From a checkpoint of a small self-supervised image encoder.
Model: 32-pixel images, activation silu, depths [3, 3, 3].
Training: soap at rate 0.0019, batches of 256.
Data: trained on photos of plants, animals and fungi (iNaturalist), 77898 training examples, 23.3 epochs.
Rows from block 4, named by matrix and row number. Each number is 200 + 40 x the weight over its row's rms, rounded and kept within 0 to 999. All counts start at 0. After the name is the row's rms in percent of the matrix's.
# convs0: expand 5x5 conv (model.blocks.4.convs.0.weight, 224x56x5x5), inputs 30-35, a 5x5 kernel for each
convs0.7,102,173,199,215,213,248,176,182,218,216,235,208,186,208,230,265,191,168,171,227,242,172,149,186,223,216,184,220,219,230,219,223,284,281,270,253,215,240,248,278,247,173,163,238,269,248,171,155,205,213,219,180,169,170,186,186,206,199,193,195,165,209,199,201,191,182,209,228,225,230,179,212,222,229,237,192,233,200,209,213,195,274,277,218,208,194,247,268,202,191,220,207,178,138,184,174,255,241,227,221,190,233,269,250,249,215,222,177,220,273,225,196,187,259,278,233,232,214,255,256,221,205,197,279,266,266,209,190,213,221,172,238,205,243,232,162,239,267,248,243,199,201,215,200,212,198,232,224,182,198,176
convs0.8,102,192,219,164,204,129,179,195,167,189,107,177,175,139,153,85,182,166,120,155,125,176,148,131,168,160,225,223,205,196,177,201,242,201,214,177,211,229,174,271,210,196,190,189,233,198,160,167,175,191,250,160,201,243,226,250,158,215,266,234,251,179,181,243,220,258,188,231,289,256,282,173,194,265,250,261,241,265,224,242,258,238,232,202,232,247,243,254,248,290,252,214,204,217,250,250,189,167,177,221,255,156,152,202,187,117,189,188,180,182,146,186,238,230,167,132,173,222,229,216,174,211,261,263,197,184,218,260,198,190,176,238,247,216,205,172,224,217,209,213,183,211,209,168,194,189,188,179,156,189,156
convs0.9,094,206,207,230,215,268,163,177,257,201,255,218,209,194,252,206,250,236,202,223,171,220,188,219,196,149,229,228,180,195,244,227,179,262,168,190,156,236,261,168,196,192,306,247,249,143,184,203,212,214,122,153,235,276,220,246,212,258,298,199,171,309,263,259,203,186,223,257,286,270,228,217,220,232,262,259,164,203,189,161,127,186,194,162,151,164,146,127,143,170,216,146,225,146,219,223,200,243,161,165,209,126,121,190,190,190,130,216,230,205,232,202,242,244,235,200,229,183,187,230,182,231,171,236,229,223,166,195,151,180,205,154,193,178,232,199,218,177,145,163,196,290,223,128,125,132,212,222,142,118,124
convs0.10,103,164,116,138,169,160,181,186,159,201,211,219,212,199,209,197,201,202,201,205,197,216,186,177,191,207,192,244,167,220,265,212,279,212,265,260,227,295,232,278,205,212,312,224,292,251,251,266,235,284,277,139,171,168,137,189,126,196,198,186,231,123,204,192,176,230,177,206,197,155,206,132,169,186,130,114,241,227,222,156,168,238,207,220,178,177,235,207,196,207,242,203,220,218,172,215,167,187,242,195,173,213,163,178,216,194,188,204,215,214,212,179,230,209,177,211,120,181,176,157,181,174,149,230,147,199,269,237,205,191,228,245,205,242,194,199,280,219,217,180,181,270,219,199,143,162,263,214,196,186,214
convs0.11,101,178,217,247,216,249,192,185,227,222,225,189,198,227,211,219,181,181,187,197,198,111,106,81,146,164,208,182,221,191,207,215,204,236,209,212,177,192,209,214,173,234,244,261,255,201,214,276,245,235,192,116,134,126,133,115,163,166,160,190,165,142,158,166,183,175,125,166,161,194,175,117,150,155,141,146,176,170,148,185,199,210,189,163,177,174,220,195,196,213,196,218,238,267,211,191,263,273,257,238,205,156,167,206,209,145,187,222,246,200,173,194,171,176,210,196,188,139,81,137,198,175,141,74,76,111,213,227,229,226,247,166,179,242,206,217,196,200,211,203,272,192,180,199,178,235,175,149,132,122,215
convs0.12,100,246,138,222,241,266,219,138,166,293,230,241,205,99,252,216,240,226,147,177,200,207,225,211,185,186,222,226,211,222,222,210,194,195,249,220,237,223,133,172,231,230,320,151,166,212,218,273,177,189,212,247,227,226,264,270,247,212,177,276,230,196,210,161,240,186,146,195,262,309,284,229,240,270,282,312,226,232,191,200,163,202,234,220,184,168,166,247,205,169,146,165,289,218,165,181,209,252,246,186,191,211,141,215,217,294,228,144,271,156,312,203,151,260,235,266,175,200,176,229,205,212,174,198,213,213,221,255,223,221,190,198,198,192,230,185,132,189,249,245,169,192,256,210,150,144,226,240,192,167,154
convs0.13,092,218,240,197,177,217,210,201,263,145,242,208,211,281,188,216,209,197,208,202,194,209,212,211,200,192,198,202,238,233,231,206,231,260,270,242,181,220,146,145,274,201,185,178,193,234,160,153,190,209,204,238,202,171,229,173,212,222,236,197,207,206,180,185,185,180,204,207,233,181,170,257,223,192,196,136,243,170,248,240,156,253,255,190,178,232,208,274,334,192,168,197,233,192,178,149,181,185,179,196,167,168,203,151,223,217,128,238,110,173,200,155,190,419,125,215,188,163,221,107,185,199,188,195,182,174,192,172,225,179,199,190,139,322,160,214,210,186,217,213,192,229,218,172,214,202,186,192,171,227,202
convs0.14,095,236,200,175,140,189,211,216,177,164,202,233,192,179,187,245,220,228,231,175,202,257,258,185,157,171,243,272,266,271,249,256,243,293,273,264,225,186,205,229,257,222,220,260,264,248,265,220,229,238,245,211,194,152,175,230,216,188,172,211,216,188,134,128,195,196,177,146,179,212,218,256,205,150,163,219,179,229,201,232,198,227,231,204,236,166,141,199,132,161,156,150,136,188,157,175,211,277,266,221,185,237,203,162,153,261,216,167,122,166,189,190,234,107,263,207,235,183,212,208,228,211,240,215,214,259,216,210,241,236,179,253,213,171,208,197,234,258,216,202,197,163,209,256,192,210,187,237,267,234,179
convs0.15,105,193,176,151,182,176,187,184,156,168,207,177,167,138,225,192,209,196,190,231,240,208,194,228,232,247,247,192,168,190,175,204,133,160,115,203,156,85,140,156,255,151,87,125,176,228,148,156,163,203,195,179,208,227,284,273,185,191,173,267,285,146,152,146,192,240,146,135,203,197,198,156,169,205,194,189,208,177,199,206,201,170,183,178,219,273,199,240,159,246,300,225,244,185,285,308,208,256,224,295,310,180,163,202,223,246,138,96,127,192,210,160,131,85,182,202,206,247,134,177,165,206,195,195,170,169,242,227,181,193,224,208,252,189,204,184,173,207,171,223,237,170,201,248,219,239,182,230,220,224,224
convs0.16,100,156,218,192,180,200,178,178,149,174,186,211,205,198,249,217,193,210,255,295,227,183,216,252,177,136,179,199,244,204,212,258,200,235,183,191,230,228,192,148,218,171,247,209,301,243,185,185,245,263,153,209,174,169,161,215,200,148,208,193,200,196,185,156,188,180,186,242,173,207,210,205,203,159,185,209,156,146,205,205,220,168,119,225,197,202,167,172,271,167,217,219,240,220,198,223,214,214,173,139,209,170,165,151,253,180,182,178,113,251,253,199,160,260,291,299,233,232,334,278,186,235,242,229,140,119,233,226,260,265,261,211,182,235,222,151,187,170,303,269,206,252,234,242,211,209,218,185,187,151,233
convs0.17,095,210,200,224,207,216,188,155,184,154,180,206,228,261,222,226,188,242,255,201,196,160,204,248,207,178,219,237,244,246,258,213,187,194,181,207,190,167,268,226,173,204,168,194,178,177,196,212,145,138,160,214,217,171,181,233,208,206,132,162,197,215,196,224,235,230,188,159,146,218,222,227,199,193,204,218,252,216,169,159,193,265,273,288,249,174,228,239,276,261,174,200,207,239,209,167,200,224,218,200,201,121,205,177,157,192,147,181,241,201,169,244,287,304,299,229,291,223,294,227,239,251,221,236,204,186,174,175,190,196,229,218,188,165,174,194,202,186,221,187,212,149,226,271,169,180,167,195,214,189,193
convs0.18,087,190,221,201,207,258,223,204,185,244,260,184,191,188,181,213,180,213,225,175,197,177,194,237,198,221,189,200,201,188,158,226,241,197,235,211,198,203,135,190,177,224,219,189,240,206,190,210,183,227,166,212,245,251,258,204,222,176,161,193,169,202,190,173,136,138,205,201,212,197,179,189,170,179,185,163,231,208,185,215,243,224,225,223,265,237,225,181,162,234,291,261,244,203,211,242,282,262,187,196,198,226,216,238,248,255,244,270,221,246,250,245,187,160,221,216,225,196,225,217,238,252,244,207,270,269,217,196,230,218,228,261,242,271,259,286,172,167,240,255,284,170,217,268,215,242,187,242,308,250,249
convs0.19,101,200,229,223,243,229,186,197,199,230,230,243,232,231,205,228,238,245,253,207,218,214,221,213,213,229,202,203,180,199,239,247,281,241,190,243,193,218,186,164,221,219,189,202,206,181,214,220,209,198,189,242,245,229,193,161,233,262,231,181,172,259,249,173,120,125,184,184,157,140,148,284,263,255,225,242,180,200,205,152,149,201,211,190,187,175,228,252,194,202,161,289,312,292,309,264,225,208,257,244,155,157,199,213,201,173,141,117,198,181,193,163,176,211,204,199,163,195,212,192,154,134,151,138,190,192,156,180,205,170,194,144,197,165,210,194,152,175,182,249,223,172,210,194,198,217,206,189,155,175,184
convs0.20,097,178,163,161,188,179,222,208,157,164,152,205,218,197,195,150,253,264,240,275,217,319,307,256,294,256,137,143,160,192,222,172,214,165,212,217,169,193,206,176,151,200,209,261,234,237,183,144,148,204,250,162,142,147,141,183,156,147,110,121,111,190,195,194,158,162,209,176,123,93,124,251,225,172,164,179,208,187,187,209,252,229,238,197,190,206,251,262,243,220,244,209,216,261,266,251,188,186,208,199,219,254,226,220,209,182,280,233,239,182,168,257,250,210,200,173,255,221,95,189,216,234,167,180,234,210,202,221,216,192,194,188,219,160,219,255,233,236,220,212,195,231,243,299,255,218,267,276,285,254,233
convs0.21,110,256,183,178,199,165,242,209,130,163,193,202,236,115,149,200,179,199,194,162,164,222,211,217,200,205,181,165,204,163,179,187,181,168,134,194,133,171,101,211,241,108,166,194,172,235,147,162,192,194,245,235,190,215,218,186,232,154,153,177,170,181,119,158,191,182,249,168,158,180,158,265,236,248,179,210,178,223,189,184,175,219,237,171,189,254,229,247,112,203,215,193,168,229,172,171,170,173,194,121,108,238,202,213,183,177,251,238,162,189,192,265,332,124,122,176,262,257,160,161,180,233,206,214,218,179,218,176,148,141,168,211,189,173,129,189,233,236,130,171,139,256,178,226,201,197,189,176,203,206,219
convs0.22,103,195,208,251,221,215,208,212,246,216,228,182,193,164,227,201,216,164,155,243,258,215,184,179,201,249,182,154,178,128,220,213,211,178,198,170,190,201,126,158,210,152,145,142,186,184,167,147,179,185,216,172,197,223,214,180,229,263,265,209,168,219,226,234,105,159,235,243,259,150,207,231,232,220,226,207,217,183,241,207,199,184,199,175,187,144,186,243,163,105,117,129,145,161,160,130,136,170,201,185,156,207,206,189,205,205,195,196,131,215,212,213,180,186,177,170,201,253,251,209,210,179,219,205,162,212,227,204,269,210,244,211,243,255,231,210,238,253,267,186,185,234,214,153,206,232,270,204,201,215,208
convs0.23,104,228,221,203,173,156,197,172,153,165,212,204,160,139,153,216,191,170,181,175,223,146,139,180,182,201,204,217,228,240,248,224,222,219,244,221,251,224,219,224,207,231,226,179,167,180,252,242,234,202,212,236,226,220,221,224,214,238,230,238,227,244,210,209,221,218,240,238,192,240,227,236,218,194,224,210,185,207,197,210,213,165,201,202,226,223,190,220,168,189,201,214,225,173,146,172,194,205,158,125,133,280,259,240,184,117,255,242,216,180,144,243,258,220,197,102,180,241,237,223,204,189,230,256,225,249,313,282,221,209,230,300,278,224,211,223,293,294,270,275,297,220,224,170,184,232,183,175,163,195,230
convs0.24,095,220,229,186,201,218,246,261,240,204,218,255,234,199,175,194,259,212,235,241,206,287,222,228,240,264,140,206,217,213,175,168,156,190,211,196,121,105,166,173,207,161,134,181,226,229,199,135,184,204,188,160,164,183,229,270,242,235,222,224,269,188,189,145,160,230,233,274,200,203,222,206,214,172,181,228,216,204,253,214,196,175,156,174,168,148,166,175,174,186,148,167,156,155,225,177,155,140,157,206,190,186,159,173,200,217,179,184,158,196,232,150,188,170,140,229,155,102,233,150,165,168,224,176,214,203,185,196,192,227,213,216,199,254,229,187,245,251,307,224,231,279,247,168,220,261,252,189,211,233,248
convs0.25,102,214,193,225,219,175,205,184,197,201,189,211,211,177,119,116,220,193,161,129,99,235,191,143,114,87,242,263,236,287,295,209,241,232,277,265,237,212,212,174,202,225,252,196,194,184,272,255,186,185,191,184,154,156,160,187,178,166,172,162,157,169,147,163,155,180,199,203,141,214,238,177,187,185,225,245,201,188,177,162,163,197,162,155,186,196,192,214,230,208,205,176,194,217,225,190,240,239,252,229,252,175,217,210,181,145,237,180,198,144,174,272,233,188,77,121,239,184,89,126,139,187,170,61,93,139,205,178,222,211,215,205,192,193,172,148,216,247,251,143,88,171,182,188,152,114,155,143,186,143,126
convs0.26,095,181,201,202,201,177,194,204,264,179,184,194,272,353,153,202,162,197,286,137,170,194,174,217,177,174,215,235,217,218,216,251,223,180,182,228,271,201,214,132,185,241,213,195,155,203,244,236,187,210,203,260,227,222,279,225,251,186,243,235,221,199,168,199,184,193,197,178,177,205,208,165,191,167,193,149,165,187,216,187,207,256,214,204,161,169,208,289,275,153,95,230,224,224,185,111,266,215,219,194,187,256,212,212,232,243,222,171,260,188,157,132,212,316,160,166,157,251,170,150,183,176,224,196,184,207,182,182,218,166,206,211,175,225,158,185,151,224,280,227,177,163,184,209,228,207,222,187,218,193,293
convs0.27,100,185,181,199,183,213,196,134,134,200,226,196,158,177,144,180,217,207,188,174,191,203,187,205,206,162,189,176,138,218,211,198,143,118,190,210,154,81,40,126,159,218,204,119,163,219,191,226,198,179,217,215,193,238,206,175,203,163,157,165,192,177,172,107,128,133,185,195,162,136,143,202,226,188,191,176,131,178,211,216,160,124,155,221,265,211,172,151,216,227,209,191,222,181,108,111,141,134,157,142,99,190,234,211,165,190,167,198,206,211,197,216,173,180,201,225,188,242,173,175,176,200,235,237,183,178,190,221,210,214,131,185,249,265,202,169,156,200,230,209,182,198,219,304,202,181,147,187,174,189,141
convs0.28,098,172,202,285,258,228,186,183,255,239,226,142,201,218,230,226,159,186,127,173,210,145,172,143,153,182,219,262,232,267,211,152,210,174,208,231,193,246,291,256,257,211,234,172,201,277,193,247,155,173,257,208,169,100,137,158,176,174,161,200,198,207,243,249,235,181,219,253,195,207,195,171,210,201,190,260,155,151,149,174,166,217,191,135,181,222,234,211,228,184,201,273,266,263,195,218,246,268,254,190,260,198,228,218,163,234,280,250,219,256,235,233,166,158,177,258,200,195,152,223,245,213,204,67,151,170,199,191,229,247,196,166,230,192,175,170,168,139,179,188,178,221,204,253,240,268,213,147,219,214,267