Weights of a small self-supervised image encoder.
Model: norm batchnorm, activation silu, depths [3, 3, 3].
Training: soap at rate 0.0019, 7100 steps, batches of 256.
Data: trained on photos of plants, animals and fungi (iNaturalist), 23.3 epochs.
Rows from block 6 of a small self-supervised image encoder, named by matrix and row number. Rows with one number belong to one channel. Each number is 200 + 30 x the weight over its row's rms, rounded and kept within 0 to 999. All counts start at 0.
After each channel's rows are labels from the 100 images, of 14848, where the channel reaches its highest value: "responds to" is what is common among them. Only what is clearly more common there than usual is listed. The data: photos of plants, animals and fungi (iNaturalist).
# convs0: expand pointwise conv (model.blocks.6.convs.0.weight, 224x56x1x1), inputs 0-55
# convs1: depthwise 5x5 conv, stride 2 (model.blocks.6.convs.1.weight, 224x1x5x5, trained with AdamW), a 5x5 kernel
# convs2: project pointwise conv (model.blocks.6.convs.2.weight, 96x224x1x1, transposed), outputs 0-95

convs0.3,209,247,227,180,263,194,157,230,249,157,183,184,184,199,200,179,186,180,174,207,238,189,184,142,190,165,197,175,212,227,203,226,210,185,205,210,211,230,134,247,234,188,218,215,112,197,244,200,252,184,208,222,219,202,166,201
convs1.3,192,209,213,227,209,203,237,249,238,229,212,226,235,234,216,179,173,173,178,176,184,164,147,143,163
convs2.3,194,260,131,221,197,243,224,167,173,274,218,201,241,214,220,157,174,225,237,212,187,138,192,256,170,264,188,240,249,217,165,184,208,209,158,176,250,187,231,221,165,198,215,238,178,228,203,155,209,200,194,184,235,157,229,220,195,203,219,187,253,178,169,204,211,238,202,166,174,193,225,168,221,197,209,197,233,227,241,161,222,183,162,188,196,202,197,200,219,203,254,199,185,161,191,159
responds to: class: Aves; order Accipitriformes; family: Accipitridae

convs0.1,180,216,177,223,182,162,191,238,165,219,221,228,180,145,231,170,155,215,156,202,102,205,215,148,211,194,166,218,205,200,145,211,214,182,235,220,166,217,183,196,212,182,219,238,171,185,134,192,206,169,164,207,206,216,165,196
convs1.1,187,205,227,198,176,173,179,253,223,189,178,182,244,257,216,172,144,197,250,240,180,181,172,221,207
convs2.1,204,188,207,219,237,186,155,167,200,175,165,195,212,238,156,228,220,186,213,224,188,228,194,202,200,156,200,205,164,251,237,188,185,136,180,276,236,151,242,172,180,184,180,195,216,183,226,155,236,236,219,213,201,191,163,176,202,167,239,184,176,192,224,219,168,267,226,164,191,200,215,208,163,181,191,168,148,228,133,215,213,206,256,201,225,180,254,219,223,204,146,198,176,197,173,142
responds to: order Passeriformes

convs0.46,197,188,233,169,202,239,140,264,198,164,212,224,163,245,175,136,188,204,260,176,201,172,211,214,259,229,202,246,189,206,206,242,233,164,172,222,222,209,180,189,229,147,133,184,219,199,201,185,197,186,177,219,185,203,205,193
convs1.46,211,220,193,197,221,202,206,208,240,209,208,225,248,254,240,223,239,257,268,238,216,193,203,222,210
convs2.46,142,215,191,198,216,203,232,218,225,159,218,183,155,215,165,226,277,175,163,184,165,224,205,256,216,187,171,232,199,210,173,189,169,180,165,190,266,121,164,233,185,172,200,235,189,191,215,160,185,224,217,168,210,192,208,190,233,116,172,211,179,195,195,228,201,221,198,189,157,198,208,216,197,237,126,173,197,182,215,194,202,177,184,231,226,191,224,164,161,221,155,207,192,147,150,216
responds to: phylum Arthropoda

convs0.220,169,210,160,272,201,135,202,187,217,200,173,205,216,172,191,138,197,204,165,229,192,165,200,183,185,177,151,229,181,203,212,226,237,180,188,216,242,236,143,217,243,153,183,209,190,220,254,187,188,234,204,191,171,164,225,247
convs1.220,204,207,261,255,199,192,209,259,257,220,197,224,236,210,211,198,202,168,166,190,204,188,154,160,187
convs2.220,254,175,155,251,215,249,187,179,182,228,210,168,220,223,150,167,235,221,157,178,198,214,113,208,212,202,145,216,171,172,138,223,199,221,196,209,253,215,228,206,236,198,170,204,195,199,239,233,209,184,212,182,212,163,190,279,215,220,239,198,191,196,174,209,209,172,242,213,201,192,153,234,167,184,153,131,187,250,215,168,221,188,220,205,233,214,183,199,210,189,216,177,187,151,236,189
responds to: phylum Chordata; class Aves; order Passeriformes

convs0.130,236,199,213,199,225,247,172,214,186,147,195,196,162,220,227,184,257,202,169,190,188,198,236,190,202,167,203,166,214,176,206,249,211,206,216,156,227,240,149,160,167,209,151,197,166,235,194,219,252,165,230,195,261,174,139,200
convs1.130,175,173,191,216,214,165,156,181,241,241,179,147,179,248,243,171,177,165,225,229,181,181,174,210,220
convs2.130,229,223,153,245,196,225,235,159,225,171,192,225,235,278,259,178,206,230,228,205,126,118,221,178,176,236,193,205,186,231,177,187,183,179,193,190,210,205,232,239,196,208,214,190,201,196,198,220,204,129,178,152,200,199,211,196,193,220,179,249,207,189,182,242,236,180,235,160,156,202,198,188,173,172,169,205,247,210,166,220,227,244,200,258,167,187,257,200,183,229,159,180,188,211,195,203
responds to: class: Aves; order Accipitriformes; family: Accipitridae

convs0.33,199,166,161,156,265,246,160,211,236,227,201,226,259,219,169,207,228,177,178,258,198,213,239,199,208,187,248,211,231,208,221,231,154,190,235,187,237,189,178,211,188,216,208,202,175,228,221,218,235,230,234,259,181,154,227,207
convs1.33,243,239,198,170,181,268,256,189,158,161,260,229,179,187,177,209,202,198,198,193,191,188,198,188,175
convs2.33,187,191,215,186,216,183,216,160,217,138,186,206,255,199,203,175,192,164,211,163,179,198,219,177,201,267,253,214,187,211,185,183,230,198,239,230,242,198,214,208,222,235,201,217,226,180,225,132,294,222,194,178,219,189,198,182,195,171,185,175,297,246,250,201,186,228,192,208,258,194,141,144,187,180,198,179,180,235,175,169,205,202,208,176,234,191,254,183,181,218,218,184,200,221,210,223
responds to: order Passeriformes

convs0.15,231,186,153,196,171,205,215,221,238,231,194,185,206,186,185,199,160,175,181,190,158,236,176,266,194,202,243,204,233,190,240,222,175,180,202,225,219,236,148,285,258,168,181,168,168,164,195,228,183,223,162,184,210,218,175,230
convs1.15,208,195,198,212,206,186,207,221,214,206,202,221,263,238,197,195,241,269,269,203,194,222,254,226,192
convs2.15,214,176,188,154,178,212,201,161,182,183,158,147,229,190,231,231,181,137,196,197,225,129,200,196,187,184,172,213,211,174,205,236,208,246,216,224,186,216,164,187,221,204,157,152,179,202,179,224,201,191,205,167,145,213,203,184,163,224,216,303,151,180,202,263,205,183,172,162,154,190,202,178,215,157,218,200,188,202,175,209,205,180,184,186,193,199,246,179,303,212,177,198,187,191,217,178
responds to: phylum Arthropoda; class Insecta

convs0.221,204,245,223,201,213,253,178,208,185,170,221,233,245,187,162,190,149,191,260,167,172,238,183,216,198,197,177,204,227,197,171,255,249,196,245,167,211,162,205,163,194,163,224,178,162,200,188,234,134,184,159,230,174,181,178,203
convs1.221,208,213,208,185,200,197,233,252,220,200,187,205,270,274,234,195,179,216,261,236,198,193,188,197,204
convs2.221,201,204,164,217,163,228,202,187,194,155,227,228,177,194,211,222,245,218,203,219,230,209,178,262,159,230,161,232,223,138,220,176,180,180,126,265,204,186,175,184,195,188,196,220,164,212,242,145,186,250,159,221,192,212,196,202,180,169,190,187,201,187,179,193,257,178,204,132,215,217,146,203,176,222,190,203,282,254,177,190,230,224,184,238,219,174,201,179,150,230,206,231,177,210,211,177
responds to: class: Aves; order Accipitriformes; family: Accipitridae

convs0.195,222,245,186,113,237,225,229,221,211,228,178,201,222,229,229,219,228,209,216,181,129,217,187,211,200,216,235,179,187,209,151,210,178,222,238,190,171,229,204,223,237,159,239,176,162,213,215,209,190,143,170,198,143,208,169,170
convs1.195,200,214,215,206,206,199,254,270,243,208,203,243,277,252,205,207,226,223,199,187,213,202,193,193,198
convs2.195,176,190,181,189,189,190,210,149,155,169,137,194,198,165,187,208,199,238,239,235,257,191,160,217,156,210,182,226,219,211,220,245,177,146,128,245,181,205,168,173,158,153,174,133,153,186,202,186,239,229,176,179,247,207,178,236,214,190,240,209,173,227,187,200,183,208,229,214,187,248,194,258,162,168,230,169,237,228,221,200,181,193,236,190,219,182,203,209,170,225,184,233,191,212,167,154
responds to: class Aves

convs0.126,167,222,161,208,182,147,218,258,183,152,211,170,174,124,190,189,218,246,161,198,163,170,173,203,194,218,177,211,211,187,166,207,196,162,240,200,148,210,207,208,197,196,152,166,191,157,148,191,202,168,151,183,224,216,161,211
convs1.126,205,202,209,209,202,204,223,238,225,192,208,231,265,262,224,211,217,249,266,237,203,197,219,227,218
convs2.126,240,248,229,208,263,197,213,175,163,183,189,241,156,183,217,171,173,202,262,257,203,210,255,190,189,194,188,178,155,217,192,207,182,205,190,174,241,145,234,187,185,207,175,166,202,225,136,196,223,161,229,158,187,192,177,218,167,158,266,207,242,217,180,182,149,228,204,170,176,189,198,260,177,213,256,176,195,139,171,196,187,220,206,225,223,186,247,225,218,148,223,192,200,205,200,196
responds to: phylum Chordata; class Aves

convs0.189,239,231,186,207,201,212,163,159,159,183,195,207,203,188,165,206,223,194,213,206,156,257,164,168,185,223,150,190,223,141,197,269,125,243,176,191,153,159,187,161,203,170,163,214,214,178,251,204,204,204,189,223,201,210,191,213
convs1.189,189,200,214,204,195,194,221,267,249,195,210,246,267,267,224,219,223,203,225,232,205,197,185,194,213
convs2.189,203,206,238,220,201,229,201,220,144,222,209,214,177,201,254,163,155,249,201,168,188,211,228,235,158,229,226,153,238,186,215,214,227,222,216,191,196,182,204,201,127,191,190,140,177,213,215,234,226,141,173,122,236,211,167,202,231,171,207,192,222,164,164,179,187,181,193,180,161,264,157,234,168,212,134,202,227,212,204,183,230,217,200,184,194,212,175,221,129,232,224,217,183,207,177,223
responds to: class Aves

convs0.24,197,243,198,198,245,198,194,195,196,119,230,223,222,193,180,174,159,197,175,224,217,210,208,138,214,186,140,217,249,199,148,198,217,218,190,159,238,195,245,216,232,178,231,185,191,252,192,269,161,200,202,219,187,209,217,161
convs1.24,196,195,206,202,199,208,221,209,201,208,200,250,253,225,216,192,235,281,260,214,198,190,244,243,195
convs2.24,183,162,176,167,193,214,178,207,229,171,192,190,221,215,211,211,201,198,123,248,216,202,183,210,127,248,150,239,234,137,214,182,168,202,230,178,239,182,204,244,178,219,191,265,144,147,217,166,209,187,167,183,131,240,186,190,195,192,166,245,204,212,185,197,250,239,180,166,166,195,182,202,197,241,210,233,201,202,169,202,255,177,214,213,189,215,193,181,183,250,241,192,184,187,217,156
responds to: class: Aves; order Accipitriformes; family: Accipitridae

convs0.172,187,246,209,155,250,229,233,175,210,158,207,189,202,204,208,203,221,215,208,201,185,141,233,209,201,183,171,240,181,199,130,193,234,208,244,206,184,198,228,209,222,166,240,136,206,215,209,264,230,229,178,267,162,194,221,217
convs1.172,214,196,178,201,210,219,177,199,246,239,200,172,223,266,242,163,197,239,255,224,180,231,239,218,201
convs2.172,197,197,219,177,191,170,246,193,189,158,153,229,205,223,241,195,242,258,213,221,191,213,162,260,207,198,167,171,199,173,183,194,213,243,223,193,202,225,142,226,156,197,237,273,127,205,192,186,233,176,187,156,168,237,201,208,222,208,226,261,207,223,193,200,203,239,213,148,166,156,195,207,244,149,243,214,166,247,205,206,175,207,206,219,176,194,188,228,162,189,159,183,209,212,180,143
responds to: class Aves; order Accipitriformes

convs0.17,173,215,191,133,185,169,215,158,216,240,174,222,275,193,211,175,231,256,167,179,235,195,224,218,207,251,183,220,212,164,213,200,181,202,183,247,224,228,194,206,241,173,199,225,187,172,157,187,187,187,223,200,198,121,179,160
convs1.17,220,138,234,236,185,202,224,237,229,231,169,256,198,208,244,181,250,178,185,227,225,200,221,180,201
convs2.17,195,246,213,181,239,187,164,211,211,236,160,151,206,180,229,228,172,216,241,182,241,209,160,205,181,188,223,198,212,204,193,222,235,184,211,181,250,195,216,204,176,181,272,189,149,159,201,165,259,213,223,224,170,157,215,207,201,180,184,194,219,193,217,259,175,201,209,219,169,231,258,139,169,209,243,183,146,287,172,205,214,200,251,188,249,174,230,183,167,198,204,179,203,165,170,217
responds to: class Aves

convs0.158,191,230,160,134,207,223,241,190,211,193,174,182,243,194,185,261,175,186,214,193,133,245,165,197,196,235,197,196,216,199,258,242,205,155,229,167,177,209,177,258,201,216,228,191,246,175,173,210,187,261,190,200,192,211,161,199
convs1.158,190,184,189,184,173,196,204,217,219,200,211,248,264,248,228,216,236,252,253,234,192,214,233,232,201
convs2.158,234,209,227,186,188,217,176,167,212,193,179,190,190,225,181,181,221,210,236,245,184,174,192,186,188,156,195,242,186,208,219,191,251,247,171,220,171,208,192,145,214,151,175,162,179,210,184,182,240,217,135,212,249,238,253,144,195,207,222,284,235,207,216,162,164,158,199,201,251,248,176,182,245,163,196,222,236,181,213,164,218,212,232,223,163,227,223,238,199,152,192,186,192,148,197,224
responds to: phylum Arthropoda; class Insecta

convs0.37,156,213,125,169,225,212,194,237,202,125,258,184,176,117,195,170,218,212,225,197,167,149,207,212,206,224,184,231,203,179,217,206,190,172,240,232,162,215,228,195,182,188,181,207,186,168,204,211,199,214,148,229,203,177,175,234
convs1.37,202,189,180,182,201,230,224,174,173,189,229,254,199,163,166,249,251,216,172,152,240,215,221,189,161
convs2.37,243,179,262,195,158,213,181,168,177,170,237,231,182,207,212,187,200,232,236,214,152,176,230,213,143,200,215,200,190,147,173,187,199,180,183,206,240,161,236,184,157,201,240,247,165,238,211,251,190,232,235,243,173,191,229,186,166,181,167,195,209,210,221,210,204,140,245,173,241,183,172,211,162,212,200,204,251,190,185,189,188,278,179,275,215,191,215,233,184,188,185,205,147,207,161,210
responds to: order Accipitriformes

convs0.214,182,198,140,219,214,187,225,229,186,218,225,201,203,239,222,186,217,164,200,243,196,231,204,214,172,249,163,255,175,201,218,186,219,185,258,194,235,246,184,150,213,190,183,173,209,161,253,246,219,184,177,199,278,203,222,154
convs1.214,200,188,236,147,225,196,200,234,148,222,215,215,149,250,188,209,208,145,253,166,207,197,199,214,186
convs2.214,236,241,217,162,174,153,206,234,226,204,174,183,229,233,204,205,210,200,183,254,237,248,251,193,182,173,231,214,246,190,169,200,210,210,167,170,232,194,209,133,137,191,225,197,213,238,210,151,195,243,174,177,148,182,186,254,190,239,252,205,161,182,171,217,215,204,208,205,197,172,214,164,189,258,146,149,223,209,162,199,166,194,163,187,149,174,214,192,157,182,157,174,198,214,185,233
responds to: phylum Arthropoda; class Insecta

convs0.123,196,268,180,145,214,200,164,192,272,171,208,241,246,190,176,178,193,147,177,199,236,184,202,196,187,216,188,230,220,153,183,229,167,184,177,209,216,196,134,178,175,178,185,245,182,216,139,241,221,200,188,195,220,242,184,208
convs1.123,190,196,233,228,186,190,230,256,250,224,198,214,251,277,246,197,196,220,230,222,202,182,205,191,197
convs2.123,222,230,271,140,156,220,169,175,184,237,248,238,217,177,212,223,188,215,201,207,150,210,210,248,232,209,213,185,197,154,235,236,203,207,208,248,217,220,196,168,177,258,167,188,205,191,173,163,260,175,224,181,173,211,164,148,226,178,152,205,198,172,213,226,227,191,180,143,218,205,238,204,251,219,144,196,174,248,211,251,224,201,219,203,228,191,187,172,176,212,203,224,270,226,196,194
responds to: class: Aves; order Accipitriformes; family: Accipitridae

convs0.202,183,281,192,144,213,222,179,199,246,202,195,202,214,213,190,159,208,188,243,172,208,215,245,158,204,171,180,178,224,136,212,185,160,220,243,223,192,201,179,230,174,174,242,191,178,134,176,185,247,205,172,187,195,234,176,242
convs1.202,203,215,252,245,223,222,241,237,244,229,210,204,183,196,217,183,173,158,152,174,203,191,149,161,193
convs2.202,171,176,219,233,181,192,205,126,182,151,186,236,226,256,178,175,189,157,223,209,221,230,216,253,174,222,198,181,206,202,156,206,210,189,141,222,200,210,193,178,194,220,166,159,193,193,149,189,211,240,175,156,246,180,209,173,173,166,193,208,212,191,144,215,179,222,198,124,164,236,174,187,232,165,137,217,224,244,260,170,206,176,168,155,206,207,158,227,167,211,225,173,230,188,216,201
responds to: phylum Chordata; class Aves